config = dict(
    model='multi-label image tagger',
    dataset='photos of plants and fungi (iNaturalist)',
    train_examples=90422,
    image_size=64,
    crop_scale_min=1,
    horizontal_flip=False,
    translate=0.12,
    color_jitter=0.1,
    arch='resnet',
    norm='batchnorm',
    activation='relu',
    depths=[4, 7, 4],
    kernel_size=3,
    stem='deep',
    avg_pool_shortcut=True,
    widths=[64, 96, 144],
    num_labels=68,
    mixing='mixup',
    init='xavier_uniform',
    residual_init='scaled_by_depth',
    optimizer='muon',
    muon_scale='match_rms_adamw',
    lr=0.0046,
    momentum=0.95,
    nesterov=True,
    orthogonalizer='newton_schulz_5',
    adamw_lr_other_params=0.0009,
    grad_clip=3.0,
    cautious_weight_decay=True,
    steps=9600,
    batch_size=128,
    epochs=13.6,
    lr_schedule='linear',
    final_lr_fraction=0,
    warmup_steps=190,
    weight_decay=0.05,
    adamw_weight_decay_other_params=0,
)
Rows from block 12 of a small multi-label image tagger, named by matrix and row number. Rows with one number belong to one channel. Each number is 128 + 32 x the weight over its row's rms, rounded and kept within 0 to 255. All counts start at 0. After the name is the row's rms in percent of the matrix's.
After each channel's rows are labels from the 100 images, of 14976, where the channel reaches its highest value: "responds to" is what is common among them. Only what is clearly more common there than usual is listed. The data: photos of plants and fungi (iNaturalist). In brackets: how many of the 100.
# convs0: first 3x3 conv (model.blocks.12.convs.0.weight, 144x144x3x3, each kernel summed), inputs 0-143
# convs1: second 3x3 conv (model.blocks.12.convs.1.weight, 144x144x3x3, transposed, each kernel summed), outputs 0-143

convs0.72 075 [136 110 152 127 116 130 103 116 147  81 174 124 115 137 107 112 107 146 117  12 138 165 101 177 147 154 100 148 159 161 165 133 108 115 130  82 182 142 103 140  81 134 114  92 100  97 143 138  81 117 131 185  83 159 150  76  87 153 117  89 131 116 129 165 192 146 107 115 115 108  68  74 130 164 103 130 129 138 123 135 135 147  68 155  74 151  82 172 141 120 125 104 144  98 142 127  65  93  97 120 133 151 164 162  36 170 114 122  69  52 163  72 105 132  76 126 121  82 170 137 149 107 114 115  93 137 163  95 181  85 129 111  94 162 149  97 157 155 135 136 132  92 153 133]
convs1.72 084 [149 141  94 110 111 117 136 151 126 171 179 154  94 170 153 117 155 173 119 118 177 141 150 130 164  96 121 132  54  97  90 124 127 110 108 115 100  51 132 161 176  85 110 120  67 134 161  99 128  68 116 148 204 115 136 111  79 158 158 189 158  79 169  94  86 121 150 111 139 101 115 173 182 128 129 115 123  93 100 152 130 127 102  76 142 138 173 104 114  88 117 158  96 110 127  77  71  87 129 159 198 121 111 122 143  88 170 125 146 164 120 152 129  98 150 141 175  80 111 142  94 154 121 191 149 138 215 127 162 169 143 123 137 182 103 134 148  82 134 123 185 153 137 156]
responds to: kingdom Fungi (46); phylum Basidiomycota (45); class Agaricomycetes (45); order: Polyporales (32)

convs0.36 077 [145 110 178 123 185 120 126  63  64 169 195 115 130  72 132  63 134 108 126 172 101 104  93 175 131 107  94 129 104 159  93 129 192 130 125 127 164 169 115 106 119  94 142 104 134 145 123  86  84 126 126 100 142 109 104  92 137 179 157 109 144 183 135 141  98  52 169 100 143  54 140 108 160  59  91 126  64 197 134 137  99 132 131  79 118 120 115 169 123 109 150  68 115 100 104 129 108 138 134 140  84 138 111 129 121 119  86 173 128  97 145 143  56 126 102  62 164 143 103  38 123 141  95 112 153  85 131  96 153 104 134 132 109  99 128  88 127 159 152 138 138 129 111 127]
convs1.36 101 [171 229 125  92 137 141 161 134 139  75 130 161 102 177  76 120 112 127 153 164 113 128  95  82 101 146 201 129 177 166 139  66 112 138 112 161 108 186 144 108 118 129 119  70 146 120 137 108 107 160 105 111 147 125 137 212 155 100  81 139 108 103 150 136 106  66 118 135 136  85 145 145 134 128  88  69 111  70 114 178 139 135  91 128  91 182 129 109 105 141 178  94 149 102  73 113  92 130 137 125 129 129 196 163  91 119  62  75 202 101 143  99  73 131 133 123 143 124 107 168 144 102 172 111 100 106  72 106 144 129 147  73 117 103 131 150  99 119 107 136 127 121 156 150]
responds to: class Liliopsida (29)

convs0.92 092 [111 145 106 106 106  71 128 116 157 126 105 192 133 137 136  83 103  96 116 144  73 131 147  79 147 125  90 114 111 151 163 115  89 139 180 131 129 149 127 184 127 116 117 143 128  91 138  73 110 127 120 124 130  61 175 214 140  93 126  70 132 192 124 125 142 139 170 120 128 113  88 136 112 102 153  70  62  68 143 118 146  89 107  98 153 155 179 110 121 114  85 118  90 133 139  91 107 179 110  67 198  95  96  93 126  88 104  89 104 199 120 118 137 128 115 111 118 177 151 128  61 158  46  93 149  89 155 119  89 125 164 104 104 131 107  91  98  88 115  93 152 156 149 115]
convs1.92 089 [ 55 124  96  93  73 138  93  89 103 108 125 125 145 159 113 143 113 142 123  90  96 119 151 111 152 161 138  96 176 198 113 174 100 129 105 139 159  81 105 183 158  99 192 130  83 177  96 132 109  84 137 104 119 112 184 123 112 169 113 148 134 151  91  79 164 120 165 145 107 119 140 116 120 146  85 124 154 181  93 115  75 117 116 206 153 121 156 140 113 150 111 134 150 154 113  76 156 129 190 116 163  55 130 149  73 119 151 136 102 122 113 153 141 116 121 180 174 140  91 117  89  87 103 129  94 109  98 143 127 145 146  71 143 175 131 117  74 210 166 147 106 189 145 179]
responds to: order Asterales (39); family: Asteraceae (39)

convs0.86 096 [124 188 107  83 133 127 133 141 131  76 144  82 131  58 148 119  85 180 110 154 134 125 185 133 137 129 140 103 132  90 130  96  97 176 123  53 132 100 142 103 125 113  96 101 164 201 131  91 164 134  63 111 144 120 159 176 153 188  85 125 150  91 132 110 160 109 141  85 129 162 139 104 120 116 118  56 136 124 114 134 142 100 125 163 123 113 156 129 205 113 121 145 171 173 164 164  83  67 154 157 111 126 101 137 149 142  32 105 108 109 165 182 157 163  83  73 126 104  94  98 159 168 136 131 158 129 164 100 141 112 142 144  99 101  74 135 165 149 115 181 150  91  95 152]
convs1.86 091 [ 93 149  95 151 167 126 139 173 139 188 124  92 169 128 133 155 125 157 127 189 124 139 108  78 125 113 112 106  73 132 110 133  96  88 125  89 126  90 142 134 159 103 111 141 135  59 123  99 142 170 155 105 112 137 115  94  79 127  71  85  91 134 194 124 198 152 114 175 130 127  91 149 111 159 119  99 152 101 108 171 156 100 104  86 166 125  93 131  44  66 122 132  93 100 117 115 113  67 102 141 144 142 115  94  78 109  63 205 137  90 142  90 119 121 134 129 148 128 146 106 101 142 128 143  72 153 146  80 107 159 119 129  66 121 129 144  78  90 157  61 102  53 104 155]
responds to: class Liliopsida (25)

convs0.58 089 [149  83 112  87 117 140 103 208 129  77 171 137 103 128 112 127  76  96 111 134 117 100 125 144  76 102 139 139 117  97 118 143 127  79 135  51  71 135  75 166 144  79 122  80 134 130  84 149  88 124 136 112  74 108 101 146 105 105  98 143  68 120 125 133 103  91 135 116 128 113 121 122 137 139 151  72  82 176 106 129 162 184 182 105 172 145 154 153 159 174 107 118  85 152 113 136 180  83 168 163 147  57 147 154 122 111 161 111 112 172  90 150  57 170 127 169 184 148 158 200 128  91  87 111 151 128 149 109 123 103 150 164 120 119 128 114  85  96 137  68 162  91  92 118]
convs1.58 109 [179 127  78 147 132 105 136 123  81 107 154 144  58 151  92 146 112 105 175  92  99 127 110 120 124  71 187 171  86 145 162 134 102 155 168 135 140  96 105 142 156 147 170  99 214 100 135  63 147 127 101  74 158 188 134 138 144  97 120 147  95 132 127 140 143 129  78  80  94 129 125  77 127  96 130  97 102 124 223 139 121 125  85 121 110 118  62 182 145  91 104 127  96  88  94 110 116 115 110 179 132 117 136  94 131  88 127 122 121 112 178 125 104  98 152  84 138 110 121 142 176 128 201  95 139 129 192  38 150 113 115 104 131 163 116 150 124 183 100 108 101 134 157 122]
responds to: class Liliopsida (40)

convs0.15 083 [119 187 152 148 140 109  84 129 137 100 175 188 146 128 135 167  84 118 134 121  86 187 117 170 123  81  96 117 147 129 144  84 120 168  63  98 123 184 138 106 149 148 133 125 117  78 119 137  70  74  76  72 107 147 151  45  90 133 106 141 134 138 165 143  91 162 124 116 126 101  88 105 156 108 146 107 152 126 132 155 119  84 105 149 124 144 171 135 195 149 201 174 153 142  62 176 111 135  46 112 103 135 105 159 110 137 164  88 104 114  80 143 132 146  78 105 158 124 123 131 154 134 101 158 130 100  99 165 177 157 104 133 164 123 157 100 109 141 113 194 166 151  86 182]
convs1.15 101 [140 136  88 145 173  90 191  91  98 156 119  99 101 122 150 179 155 177 144 130 131 112  86  85 119 119 194 132 189 128  86 148 170 138 189 139 163 173 124 142 116 109 151 130 107  76 128 137 108 130 104 176  88 116  86 140 122 143 134 145 158  82 107 167 147 123 187 182 153 110 163 209 153 144 140 128 150 106 189 110 164 169 109 111 136 182 148 159 148 118 127 121  99 149 120 139  86 146 167 149 145 158 163 107  90 144 102  85  79 129  75 147 214  96 201 157 113 123 114 161 103 109 131 141 156 122 172 119 101 105 125  93  65 119 130 182  99  70 170 107 146  95 132 155]
responds to: order Asterales (46); family: Asteraceae (44)

convs0.27 083 [ 70 132 172 160 140 190 109 163 119 140  89  90 143 119 131  48 113 146 173  62  84  92 121 211 106 111 199 185 151 143 128 120 137 127 134 110 166 143 116 111 139 141  86  79 141 122 161 111 124 148 125 144 124 137 126 121 149 146  61  59  77 142 134 207 110 161 146  81 169  86 108 135  98 109 160 114 175 130 108 136 107 111 100  85  53 119 138 204 175  80 128 106  63  77 100  86 136  82 113 140  95 178 106 170 115 146 105 153 136 178 132 149 139 140 147  89 120  87 106 169 120 168 141 114 133 111 121 135 145 132 139 180 140 115 105 115 132 150 122 114 121 134 132 163]
convs1.27 085 [111  74 111  67 113 125 167 184 122 152 129 153  84 146 112 128 176 118 162 126 150 179  82 101 133  89 131 171 135  88 167 105  67 110 157 123 140 140 136 159 131  84  82 155  60 109 123  67 170  43 168 137 146 144 130 126 136 121 123 174 155  84 146 123 126 149 201 127 128 121 136 160  91 151 102 113 160 130 113 173 119  65 132 145 157 174 162  87 110  70 117 105 116 145 125 123  97  74 133 129 149 132 131 135 133  88 172 120 100 139  72 102 128 131 164  78 196 141  96 169 157 191  85 160 107 141 139 131  86 133 124  93  81 125 129 104 191 161 106 154 202 122 137 150]
responds to: kingdom Fungi (44); class Agaricomycetes (35); phylum Basidiomycota (35); order: Polyporales (26)

convs0.120 096 [161  99 169  48  90 112 192 156  84 110 111 175 136 110 164  83 120  32 145 107  86 105 113 168 160 174 123  79 137 125 132 172  86 127 116 126 120  97 157 104 167  89  59 131 183 115 114 186 144 115 154 174 109  73 157 175 138 167  82 114  94 182 124  86 130  81 136 116 141  93 215  97 122 102 110 126 118 111 118  91 129  76 102 156  92 187 113 134 162 133 113 160  92 146  83 129 148 174 147  97 134 185 145 165 151 155 107  86 158 110 156 119  94 130 148 151  72  87 100 129 147 135 171 126 151 151 126 156 138 151  85 105 124  85 130 133 135 152 131 131 132 127 140 111]
convs1.120 103 [107 159 172 110 102 145 194 133 107 135 116 113  75 122 128 174 118 130 135 120 113  57 125 187 109 136 100 116  89 121 123 118 109  56 118 166  90 183 120 175 116 124 164 161  74  76 145 148 148  77 125 132 150 189 179 121 117 139 126 120 129 151 158 137 109 141 129  82  84 143 112 134 102  78 121 136 159 149 115 127  65 117 114 182  89 128 163  84 158  82 151 106  98 132 115 141  69  92 177  93 110 123 167 143 159 122 149 137 101 124  73 108 194 118 161  94 183 154 137 152 151 168 211 166 113 148 142 100 142 179 100 169 158 117  98  91 147 102 180  86 127  69  89 101]
responds to: class Polypodiopsida (28); order Polypodiales (26)

convs0.0 078 [129  64 176 105 161 171 135 129 131 105  72 121  65 121 129 115 148 116 103 137 110 104 156 174  99 143 201 120  88 115  72 121 138 176 157 125 112 111 113  94 148 129  69 131 119 160  89  35 142 175 101 101 103 109  87 173 144  90  97 148 154  85 141 138 170 148 111 118 149 180 141 157 104 172 120 115 100 129 112 162 153 117 126 103  89  77 102  93 167 101 126  82 105 142 123 179 106 160 186 111 172  82  86 123 124 188 135 102  79 111 127 136 123 166  82 147 126  99 117  80 176 106  96 131 138  96 116 151  78 164 111  70  99 134 147 191 109 127 116  50 120 153 131  99]
convs1.0 093 [ 49 131  98 144 147  89 145 109 153 123 177 121  93  86 114 109  20 156 182  90 104 172 130 159 133 154 110 106  99 100 127 150 180 152 124 111 126 110 155 157 119 157 137 124 158 170 116 104 100 166 119  73  84 106 177 115 141 105 127  87 103 140 129 136  89 163  89 187 146 145 118 121 153 127 181 169 128  70 128  74 211 107 119 190 110 135 119 162 185 152 129 128 133 120 143  51  95 153  77 131 171 140 132 141 122 114 151 152 124  74 126 104 133 130 155  92  86  84 179 185 157 145 101 139 143 150 120  74 140 147 155 185 119 140 149  87 101 174 116 153 158 144 108 114]
responds to: phylum Basidiomycota (27); class Agaricomycetes (27); kingdom Fungi (27)

convs0.130 090 [145 133 104 166 167 125  97 119 156  81 106 139 105 114 147 102 162 158  77  73 120 126  63 126  75 107 117 117 105 135  87 157 117 159 140 163 186 157  97 190  80 123  83 128 126 109 100  77 135  90 125 153 101 138  66 194 101 102  77  96 173 128  81 132 163 124 120 126  97  76 113 123 165 130 132 129 131 101 141 101  93 131  98 110 178 131 113 182 108 125 109 136  83 132 115 180 140  81 129  97 183 118 126 122 110 136 170 151 140 105  62 132 142 159  99 106  96 119 102 135 156 118  29 137  97 116 184  82  50 127 143 126  71 121 199  97  96 104 129 102 176 143 154 114]
convs1.130 097 [108 196 109 153 134 106  82 126  93  83 139 151 157 163  74 185 160 156 134 187 129  69 142  92 172 137 148 143  97 160  97 117  99 154 105  96 123 186 130 129 162 146 132  98  84 113  83 115 116 106 121 135  98 138 110 178 120  68 139 116 147 127 139  98 123  85 174 114 165 132 114 131 109 122 113 141 171 101 123 136  38 120 118 165 142 139 143 115 121 157 156 133 107 122  70 102 148 120 137 160 201 153 118 128 151 122  51 131 167 150 117 138  57 154 104 106 149 126 149 130 115 134 106 146 125  87 153 151 117 144 172  48  73  99 229 102  63  80 136 148  76 131 143 105]
responds to: order Asparagales (38); family: Asparagaceae (37); text has "yucca" (30)

convs0.132 087 [117 140 146 136 108  94  97 166 183 101 158 110  97 149  67  51 135  44 122  96  57 158 137 158  94 135 135 132 104 105 133 123  92  78 127 110 116 143 120 142 125 112 123 107 155 126 161 117 154  59 198 148 138  84  79 158  64 116 123  89  64 179 108  86 176 130 143 133 136 129 105  66 114 171 152  96  92 159  97  94 143 136 132 154 129 156 144 119 165 182 106  80 123 130 105 126 116 172 119 133 101  98 137 138 178 138 135  90 132 110  78 185 130 162 184 111 102 144 187  82 108 126 137  83 145 136 159 142 188 138 122 111 104 132 153 145 110 193  96 154 110 129  61 148]
convs1.132 094 [114 185  92 139 115 137  85 163 106  88 119 134 146 214 105 198 124 156 122  86 154  93 100 133 113 132 112 177 169 155 141  89 119  95 172 127  72 102 116  92 131 148 172 105 127 169 149 141  90 146 116  77 115 133 154 102 109 160  31 142 100 170 137 126  71 169 141 182  98 100 154  91 162  67  89 168 153 108 119 170 105 156  97 150 130 144 179  75 224 113 128 171  74 146 150 129 110 115  98 117 124  75 137 116  67 118 101 112 113 142 186 118 126 100 133 116 112  97 164 148 118 119 130 131 110 120 168 121 158 116 127 108 156 120 100 169 113  92 143 118 108  50 129 124]
responds to: class Liliopsida (31)

convs0.46 104 [162 106  98 133  74 130 155 141  89  63 131  84 143  90 190  58 151 130 151 166 136 150 176 132  69  50 144 184 135 136 110 115 106 143  84  76 126 112 151 133 112 143 128 173  98 149  82 155 128  75 131 129 132 165 159 141 115  92  89  70 187 130 119  95 130 118 131 124 123 130 133 160 155 110 116 128  72  87 130 138  91 104 155 103  85 130 129 144 113 132  73 135 104 105  84 162 111 141 124 122 132  87 141 122 144  82 108 158 105  91 192 125 109 177 160 100  95 105 126 111  78 114 125 115 114 120  37 114 140  77 218  72 174  93 150 140  68 143 109 132 146  98 143 102]
convs1.46 112 [151 124 144 121 127 106  57 113 116 127 127 131  98 159  81 140 101 106 152 135 142 130 123  82 138 186 116 145 124 119 128 132  76 119 118 126 153 143 120  82 149 175 167 178  92  77 109  93 150 158 129 192 118 247 137 128 139 138 148 139 136 129 150 139 182 151 116 119 163 171 111 176  78 181  97 172 173  87 112 139  82 127 187 116 135 111 141 147  53 160 132 108 131 176 116  93 120 130 155  69 147 144  70 148 171 143  98 161 121 110 126 125 165 193 192  67 105 181 162 142  87 170 187 115  80  90 141 153  96 130 129 118 117 132 115 113 134 141 144  99  78  87 136 128]
responds to: order Asterales (27); family: Asteraceae (27)

convs0.97 090 [162 165 156 153 118 181 117 109 147 131 104 154  90 132 113 135 154 127 145 114 179 163 134 119 102 136 117 141 181 118 118 114 102 151  59 164 123 120 140 156 111 121 100 171 117 102  80 148 117  56 127 115 162  92 135 107 124  77 172 163 134 130 169 116 196 111 113  88 157 127 137 112 134 133 174 143  84 144 102 112 165 115  72 148 134 138 120  95 221 112  37 155  84  88 139 166 155  74 178 139 144  98 132 136 106 118 125  75 130 178 127 121 165 133  82  43 116 151 123 196 110 134  95 120 162 181 132  94  80 120  89 143 121  63 138 166 156  98 157 105  77 109 168 127]
convs1.97 101 [112 174 107  88 117 109 122  81 146 155 146  87 136 146 144 135  67 168 115 136 122  85 138  73 148 107 162 133  90  83 113  96 110 100 104  67 208 116 104 122 120 192 136 141 127  75 101 150 155 161  80 129  85  88  96  78 123 121  71 108 107  86 111 144  71 106 120 108  59 122 207 120  80 130 105 156 116 138 132 132 111 121 166 126 136 103 137 144 104  93  51  90  86 137 166 114 141 114  89 112  83 117 164  84 100 137 113 169 118 167  99 108 111  94  76 110 100 111 139  93 109  66 114  94 101 153 116  96 154 165  65 125 176  96  95 104 129 110  53 139 146 138 135 139]
responds to: phylum Basidiomycota (27); class Agaricomycetes (27); kingdom Fungi (27)

convs0.110 077 [146 162 152 125 182 106 150  19 113 120 117 121  90 161 115  83 188  88 164 125 130 118 134 150  84 179 150 112 166 137 122  82 151 127 170 125  89 178  82 102 172  85 111 112 106 109 129 148 132 113 135 112 146 121 133  88 130 124  56  50 109 181  91 167 142 118 117  96 156 124 169  92 157 117 142 109  96 176 155 164 126  66 137 102 145  94 119 204 104 140  96 114 159  91 146 122 161 123  49  71 110 128 131 156 185 155 158 137 113  81 122 104 120 108 153 182 160 100 162 153 123 126 161 156 137 133 102 103 130  93  76 113  89 106  74 100 119 163 161 115 126 142 107  94]
convs1.110 110 [142 104 177 169  84 136 112  68 123  86 139 128 154 124 167 100 189 112 164 111 108 144 109 140 139 128 141 108  95  88 106 173 176 154 150 151  99 158 174 139 104 152 127 136 180 148 188 133 154  96 162 114 172 177 147 132 107 138 150 120 146 164 154 192 116  54 132 123  89 134 171 169 103 172 124 111 147 121 113 103 102 213 167 116 121 169 104 161 118 137 119 116 165 149 150 115 104 116 108 194 146 212 136 178 142  95 152 102 123 154 145 154  86 151 168 171 145 145 162 140 142 195 107 131 154  80 180 175 150  97 213 181 160 134 122 110 150 176 117 128 112 149 143 134]
responds to: order Lamiales (37); family: Plantaginaceae (32); text has "speedwell" (31); text has "veronica" (31)

convs0.113 110 [131 122  76 135 129 105 114 172 128 108 148 152 147 112 119 121  89  89 126  50  88  78 124 151 197 102  67 151 107 152 152  96 124 156 170 102 140  82 129 103 116 188 118  90 122 171 173 120 101 114 102 172 187 124 128  97 103 110 100 170 152 140 116 117 141 113 119 120 141 135  93 128 133 103 122 178  61  99 159 118 126 163 122 119  96  86 125 101 144 130 140 117 182  70 189  92 130 117 108 159 122 144 123 155 109 112  43 182  57 141  71  86 152  77 129 122  68 128 109  16 126 140  76 165 112 137  95 146 116 117 133 150 135  81 154 115 127 113 146 123 158 165 115 168]
convs1.113 106 [184 188 164 109 111 113 140 150 166  81 105 126  75 185 170 148 192  82  74 101 142 163 165 160 160 147 108 153 148 156  81 124 116 144 124 150 116  69 124 158  87 101 143 103 109 175 119 167 122 137 110 125 249 129 172 109 109  97 125 122 124 109 121 102 137 126 111 114 140 154  77 129 120 140 181 111 105 108 140  74 154 117 181 128 171  82 141 130 138 137 122 146  95 130 120 154 141 210 124  91 101 114 114 131  87 104 112 108 189 152 141 162 127 131 104 110 125 137 112  84 133 146 102 139 113 192  93 146  97  53  85 133 102 170 173 100  83 166 156 117 120 203 127 114]
responds to: order Lamiales (39); family: Plantaginaceae (33); text has "speedwell" (31); text has "veronica" (31)

convs0.13 102 [108  92 157 147 120 130 155 113 157 121 139 174  94 157  94 152 117 114 188 124 196 153 127 133 120 112 122  64 105 100 203 137 112 138 108 132 129 122 140 117 102  89 131 186 148  67 125 136 101 134 113 153 149 171 100 113 120 103 107 110 123 153 172 136  41 134 214 181  95 141  75 130 126  91 115 103 113 175 148 169  96 152 134  94 137 139 142 160 132 157 124 130 141 101 119  92 142  77 147 122 141 103 145  79 117 135 168  68 132 180 162 180 128 136 143 139 154  93 136 174 144 141 129  26 122  63 149 172 141  82 102 162 109 133 136  69 146 158  61  64 127 145 143 162]
convs1.13 105 [ 64 159  96 109 153 170 138 115 155 146 129 169 157 144  80 164 121 128 103  77 149 132 147 153 140 149 172 116 155 169  99 158 132  96  98 122  98 142 142 145 186  95 163 104 121  87  86 186 115 130 124 182 136 112 161 162 141  98 112 123  64 120 133 136 159 118 157 126 123 163  54 140  96 116 105 171 135 159 147  61 168 163 165 103 204 110 163  89 148 158 150 105 107 148 145  94 104  96 131  39 143 127 143 103 148  95 177 180 119 110  96 127 161 167 145 211 120  95 133 113 157 165 130  75 139 159 111 152 160  89  52  71 148 154 112 107 135 107 138 153 142 173 142 157]
responds to: class Polypodiopsida (56); text has "fern" (49); order Polypodiales (46)

convs0.143 085 [153 147 128  68 126 134 172  95  68 131 153 187 114 132 203 116 123 128 108  64 131 103 146 122 124  99 163  79 106 171  98 143 124 139 105 114  76 113 162 121 132 144 143  93 113  82  92 127  99 130 139 167 131  53 157 175  77 131  96 136 123 123 151 107 108 138 102  95  65 121 159 176 108 117 110  94 104 130  85  75 126  99 140 127 122  82 183  95 117 112 130 178  46 169 144 159 179 152 141 150 167  95 141 120 134 116 204  91 148 167 122 135 115 116 220 120  81 123  97 106 176  97  90 171 128 131 125 123 108 103  94  87 117 143 116 173 131  96  87 136  93 163 107  77]
convs1.143 091 [102 164 192 124 128 196 150 103 177 128 100 126  99 187  48 166  85 130 152  92 117 140 150 134 174 146 153 150 147 168  96 104 181 159 142 150 168 166 141  82 125 141 156 116 176 143 145 143 150 105 160  98 124 126 189 141 119 164  42 136 138 138 143 168 153 158 127 231 132 166 103 113 108 168 102 136 140 149 169 134  75 170 119 160 155 144 136 149 172 114 178 147 153 163 108 144 119 136 132 133 103 137 125 163  50  79 112 153  97 142  86 158 131 130 182  78 111 112 146 170 138 151 100  96 143 124  94 125 176 139 127 133 129 151 153 102 165 112 122 159 180  54 150 130]
responds to: order Asterales (67); family: Asteraceae (67)

convs0.47 095 [ 68 105 110 178 122 139 137 127 135  94  93 135 116 171 110 131  80 116 181 112 156  85 143 146 138  97 106  85 171 109 141 157 156 136  86 138 111  87 146 180 103 103 118  85 114  59 127 102 139 163 108  99 148  56 169 106 123 114 156  46 125  86 156 154 122  99  97 113 127 118 126 101  96 121  78  87  84 125 103 105 103 144 128 128 182 103 133 136 144 138 120 164 114 130 161 139  69 135  89 149 136 150 141  83 106  80 212  79 151 106 122 118 158 198 119 125 132  45 118 105 176 123 138  84  71 118 135 208 141 119 139 146 114 167  87  77 157  72 117  78 122 126 155 141]
convs1.47 085 [ 85 120 106 119 143  94 166  83 121 162 161 145  97 161  71 134 137 137 124 108 109 101 161 130 149 153 156 114 144 167 153 162  73 157  85  87 100 115 104 100 150 152 112 103 151 139 114 150 148 101  81 127  94  78  80 118 139 109 115  89  95 110 162 134 122 124 133  68 137 141 122 126 138 111 199 106 157 143 173  82 132 110  47 101 129 131 154 146  79 123 138 112 129 115 161 184  59  78 148  42 127 204  99 120  62 105 180 148 115 160 108 120 151 139  95 117 114 115 173 182  97 113 109  89  78 104 136  34  88 145  91  84 124 129 120 106 141 144  99 147  96 116  81 167]
responds to: class Polypodiopsida (36); text has "fern" (34); class: Pinopsida (28); order: Pinales (28)

convs0.129 089 [138 179 184 152 123  88 152 101 123 141  97 148  75 113 142 142 132 112 164 153  99 125  77 110 121  93 148 119 120 155 156 116  81 121  33 158  92 113  88 118  64  90  82  68 129 159 120 123 105  83  93 116 193 110 143 156 133  96 132  98  94 115  78 102 111  89 159 131 177 107 113 174 138 155 134  88 171 146 122 154 126 124 135 153  78 104 138 142 133 132 128 128 135  57 109 154 116 110 117 140 156  38 184 126 132 152 105 171 152 131 158 134 147  91  75  92 102 181 194  85 140 110 138 103  70 147 124 145 202 120 148 136 126  95 198 101  92 132 119 167 150 139 176 138]
convs1.129 111 [111  80 164 103 124 134 136 109 142  97 183 210 183 148 164 157 164 132 158 124 151  94 117 139 116 105 148 147 136 134 124 143 103 136 115 146 131 156 198 120 167 117 130  81  66 128 118 115  86 133 190 120 176 182  90 135 168 160 160 131 202 144 143 182 118  75 146 152  93 163  90 157 149 117 143 133 151 137  98 118 168 180 170 112 167  94 107 159 141 109 148 124 144 142 137 111 126 139 143 146 119 158 107 121  78 168 190 154  85 182 108 103  84 153 150 133  55 138 122 127 133 172 158 137 115  74 128 125 125 100 166 170 175  81  84 225 146 120  89 103 119 187 121 125]
responds to: order Lamiales (34)

convs0.61 072 [172 137 112  82 153 128 154 155 130 169 132 139 101 123  84 109 194 101 105 104 110 138  79 178 116 184 122 133  84 100 132 177 128 113  59  90 100 128 113  88 146 125 130  95 111 141 116  36 163  84 204 116 143 105  79 100 125 123 107 112 126 167 158  64 124 117 112 142 175 130 131  80 139 197 151 157 124 158 109  58 125 155  74 139 203 108 138  93 106 152 146 131 117 115 139 127 131 179 110 114 114 120 111  96 108 155  95 160 136 144  86 128  69  83 128 146 137 108 136 107 150  60 129 166 131 110 175 158 153 100  89 175 144 163 131 101 133 133 107 153  89 209 103  82]
convs1.61 081 [108  99 105 151 106 160  82 114 161  82 142  46 129  77 151 179  94 168 128 106 112 146 155 112 102 153  76 150 123 112 117  94 131  97 131 127 115 172  66  70 126  95 113 118 127 137 130 110 161 113 133  84 123 145 162 117 112 177 114 164 119 146 118 134 142 145 111 139 169 116 129 138 128 107 173  99 133 120 100 150 177 185 143 141 113 188 165 100  80 149 144 163 168 141 188 124 126 134  93 170 141 112  63 120  94 128 153 114 113 165  98 114 131 136  61 140  88 245 180 124 118 110 123 132 152 139 174 103 188 228 137 129 134 158 177 159 125  57 117 114 153 148 130 146]
responds to: phylum Basidiomycota (50); class Agaricomycetes (50); order Polyporales (43)

convs0.54 093 [ 92 111 121  76  77 101 102 162 110  82 139 152  92 110 198 208 138 128 156 118 109 120  77 150  95  55 169 163 132 136 137 133 136 117 138 120 130  77 148  95  75 145 112 134 132 124 102 122 175 153 110 141  98 149 105 208 112 126  88 180 105  72 154 163  92  93 158 138 131 127 139 117 141 129 175 102 135 106 106 130 199 129 160 101 176 167 154 120  99 171 120 146 138 167  64 121 119 158  74  59 149 130  64 116  94 132 152 127 161 149 143 145 141  92 135 129 120 112 169 216  83  96  81  94 177 176 113 145 123  85 150 102 143 112 119 155 120 162 120 170 146 109 166 126]
convs1.54 104 [144 154 117 162 126 153 163 132 121 100 113 155 159 149  95 111 111 177 152 125 159 101 125  60 105 136  85 144 187 160 112 104 146 115 116 117 122 156 161 158 141 142  37 181 125 163 156 122 202 114 131  94 143 108 146 154 101 145 122 174 179 138 125 112 145 131  81 105 164 139 106 121  64  87 154 146 119  77 155 117 109 212 146 120 142 105 146 105  97 132  97 156 110 114 151 127  86 118 124 162 136 198 127 122 174 156  74 154 128 116 105 190 163 145 106 148 185 128 158  59 171 151  56 135 151 191  94  98 158  94 166 199 187 135 117 162 114 119 139 137 124 116 148  79]
responds to: order Asparagales (33); family: Asparagaceae (33); text has "yucca" (25)

convs0.105 091 [152 141 152 121 111 145  75 114  97 102 113 168  55 186 118 135 143 105 140 101 122  91  80 124 149 118 162 141 149 148  80  63 206 103 135 152 135 176 107 160 176  82 125 103 147  84 146  92  78  86 103 128 127 152  78  95 159  80 107 142  89 126 140  98 114 143 116  92 165 152 122 160 123 121 141 144 168 108  67 108 168 134 124 133 113 148  91 145 184 106 144 118  74 113  72 138 152 145 114 102 161 110  89  38 139 128 163 109 128 153 119  92 128  80 126 166 106  32 150 124 151  80 170 147 104  93 158 111  97 127 171 152  86 135 111 121  99 164 129 110 158 123 118 211]
convs1.105 108 [134  71  92 202 147 147  94 150 129 116 161 140 131 170 132 138 113 115 136  85 154 159 148 209 164 123 104  61  89 142 111 127 107 169 118 129  88  81 156 161 142 166 140 150 224 131 105 150 163 135 101 136  93 140 126 152  97 113 174 154 167 165 117 176 126 150 135 143 164 100 119 122 105 126  99 198  91  63 176 171 132  99 130  94 117 160 123 128 129 156 167 140  51 118  88 163 120  96  83  74 143 147  98 132 155 138  57  74 124 111 158 150 118 123 148 176 112 143 128 189  66 134 194 135 143 129 142 120 130 166 149 134 132 119 133 106 127 107 105 123 154 100 173  62]
responds to: class Polypodiopsida (25)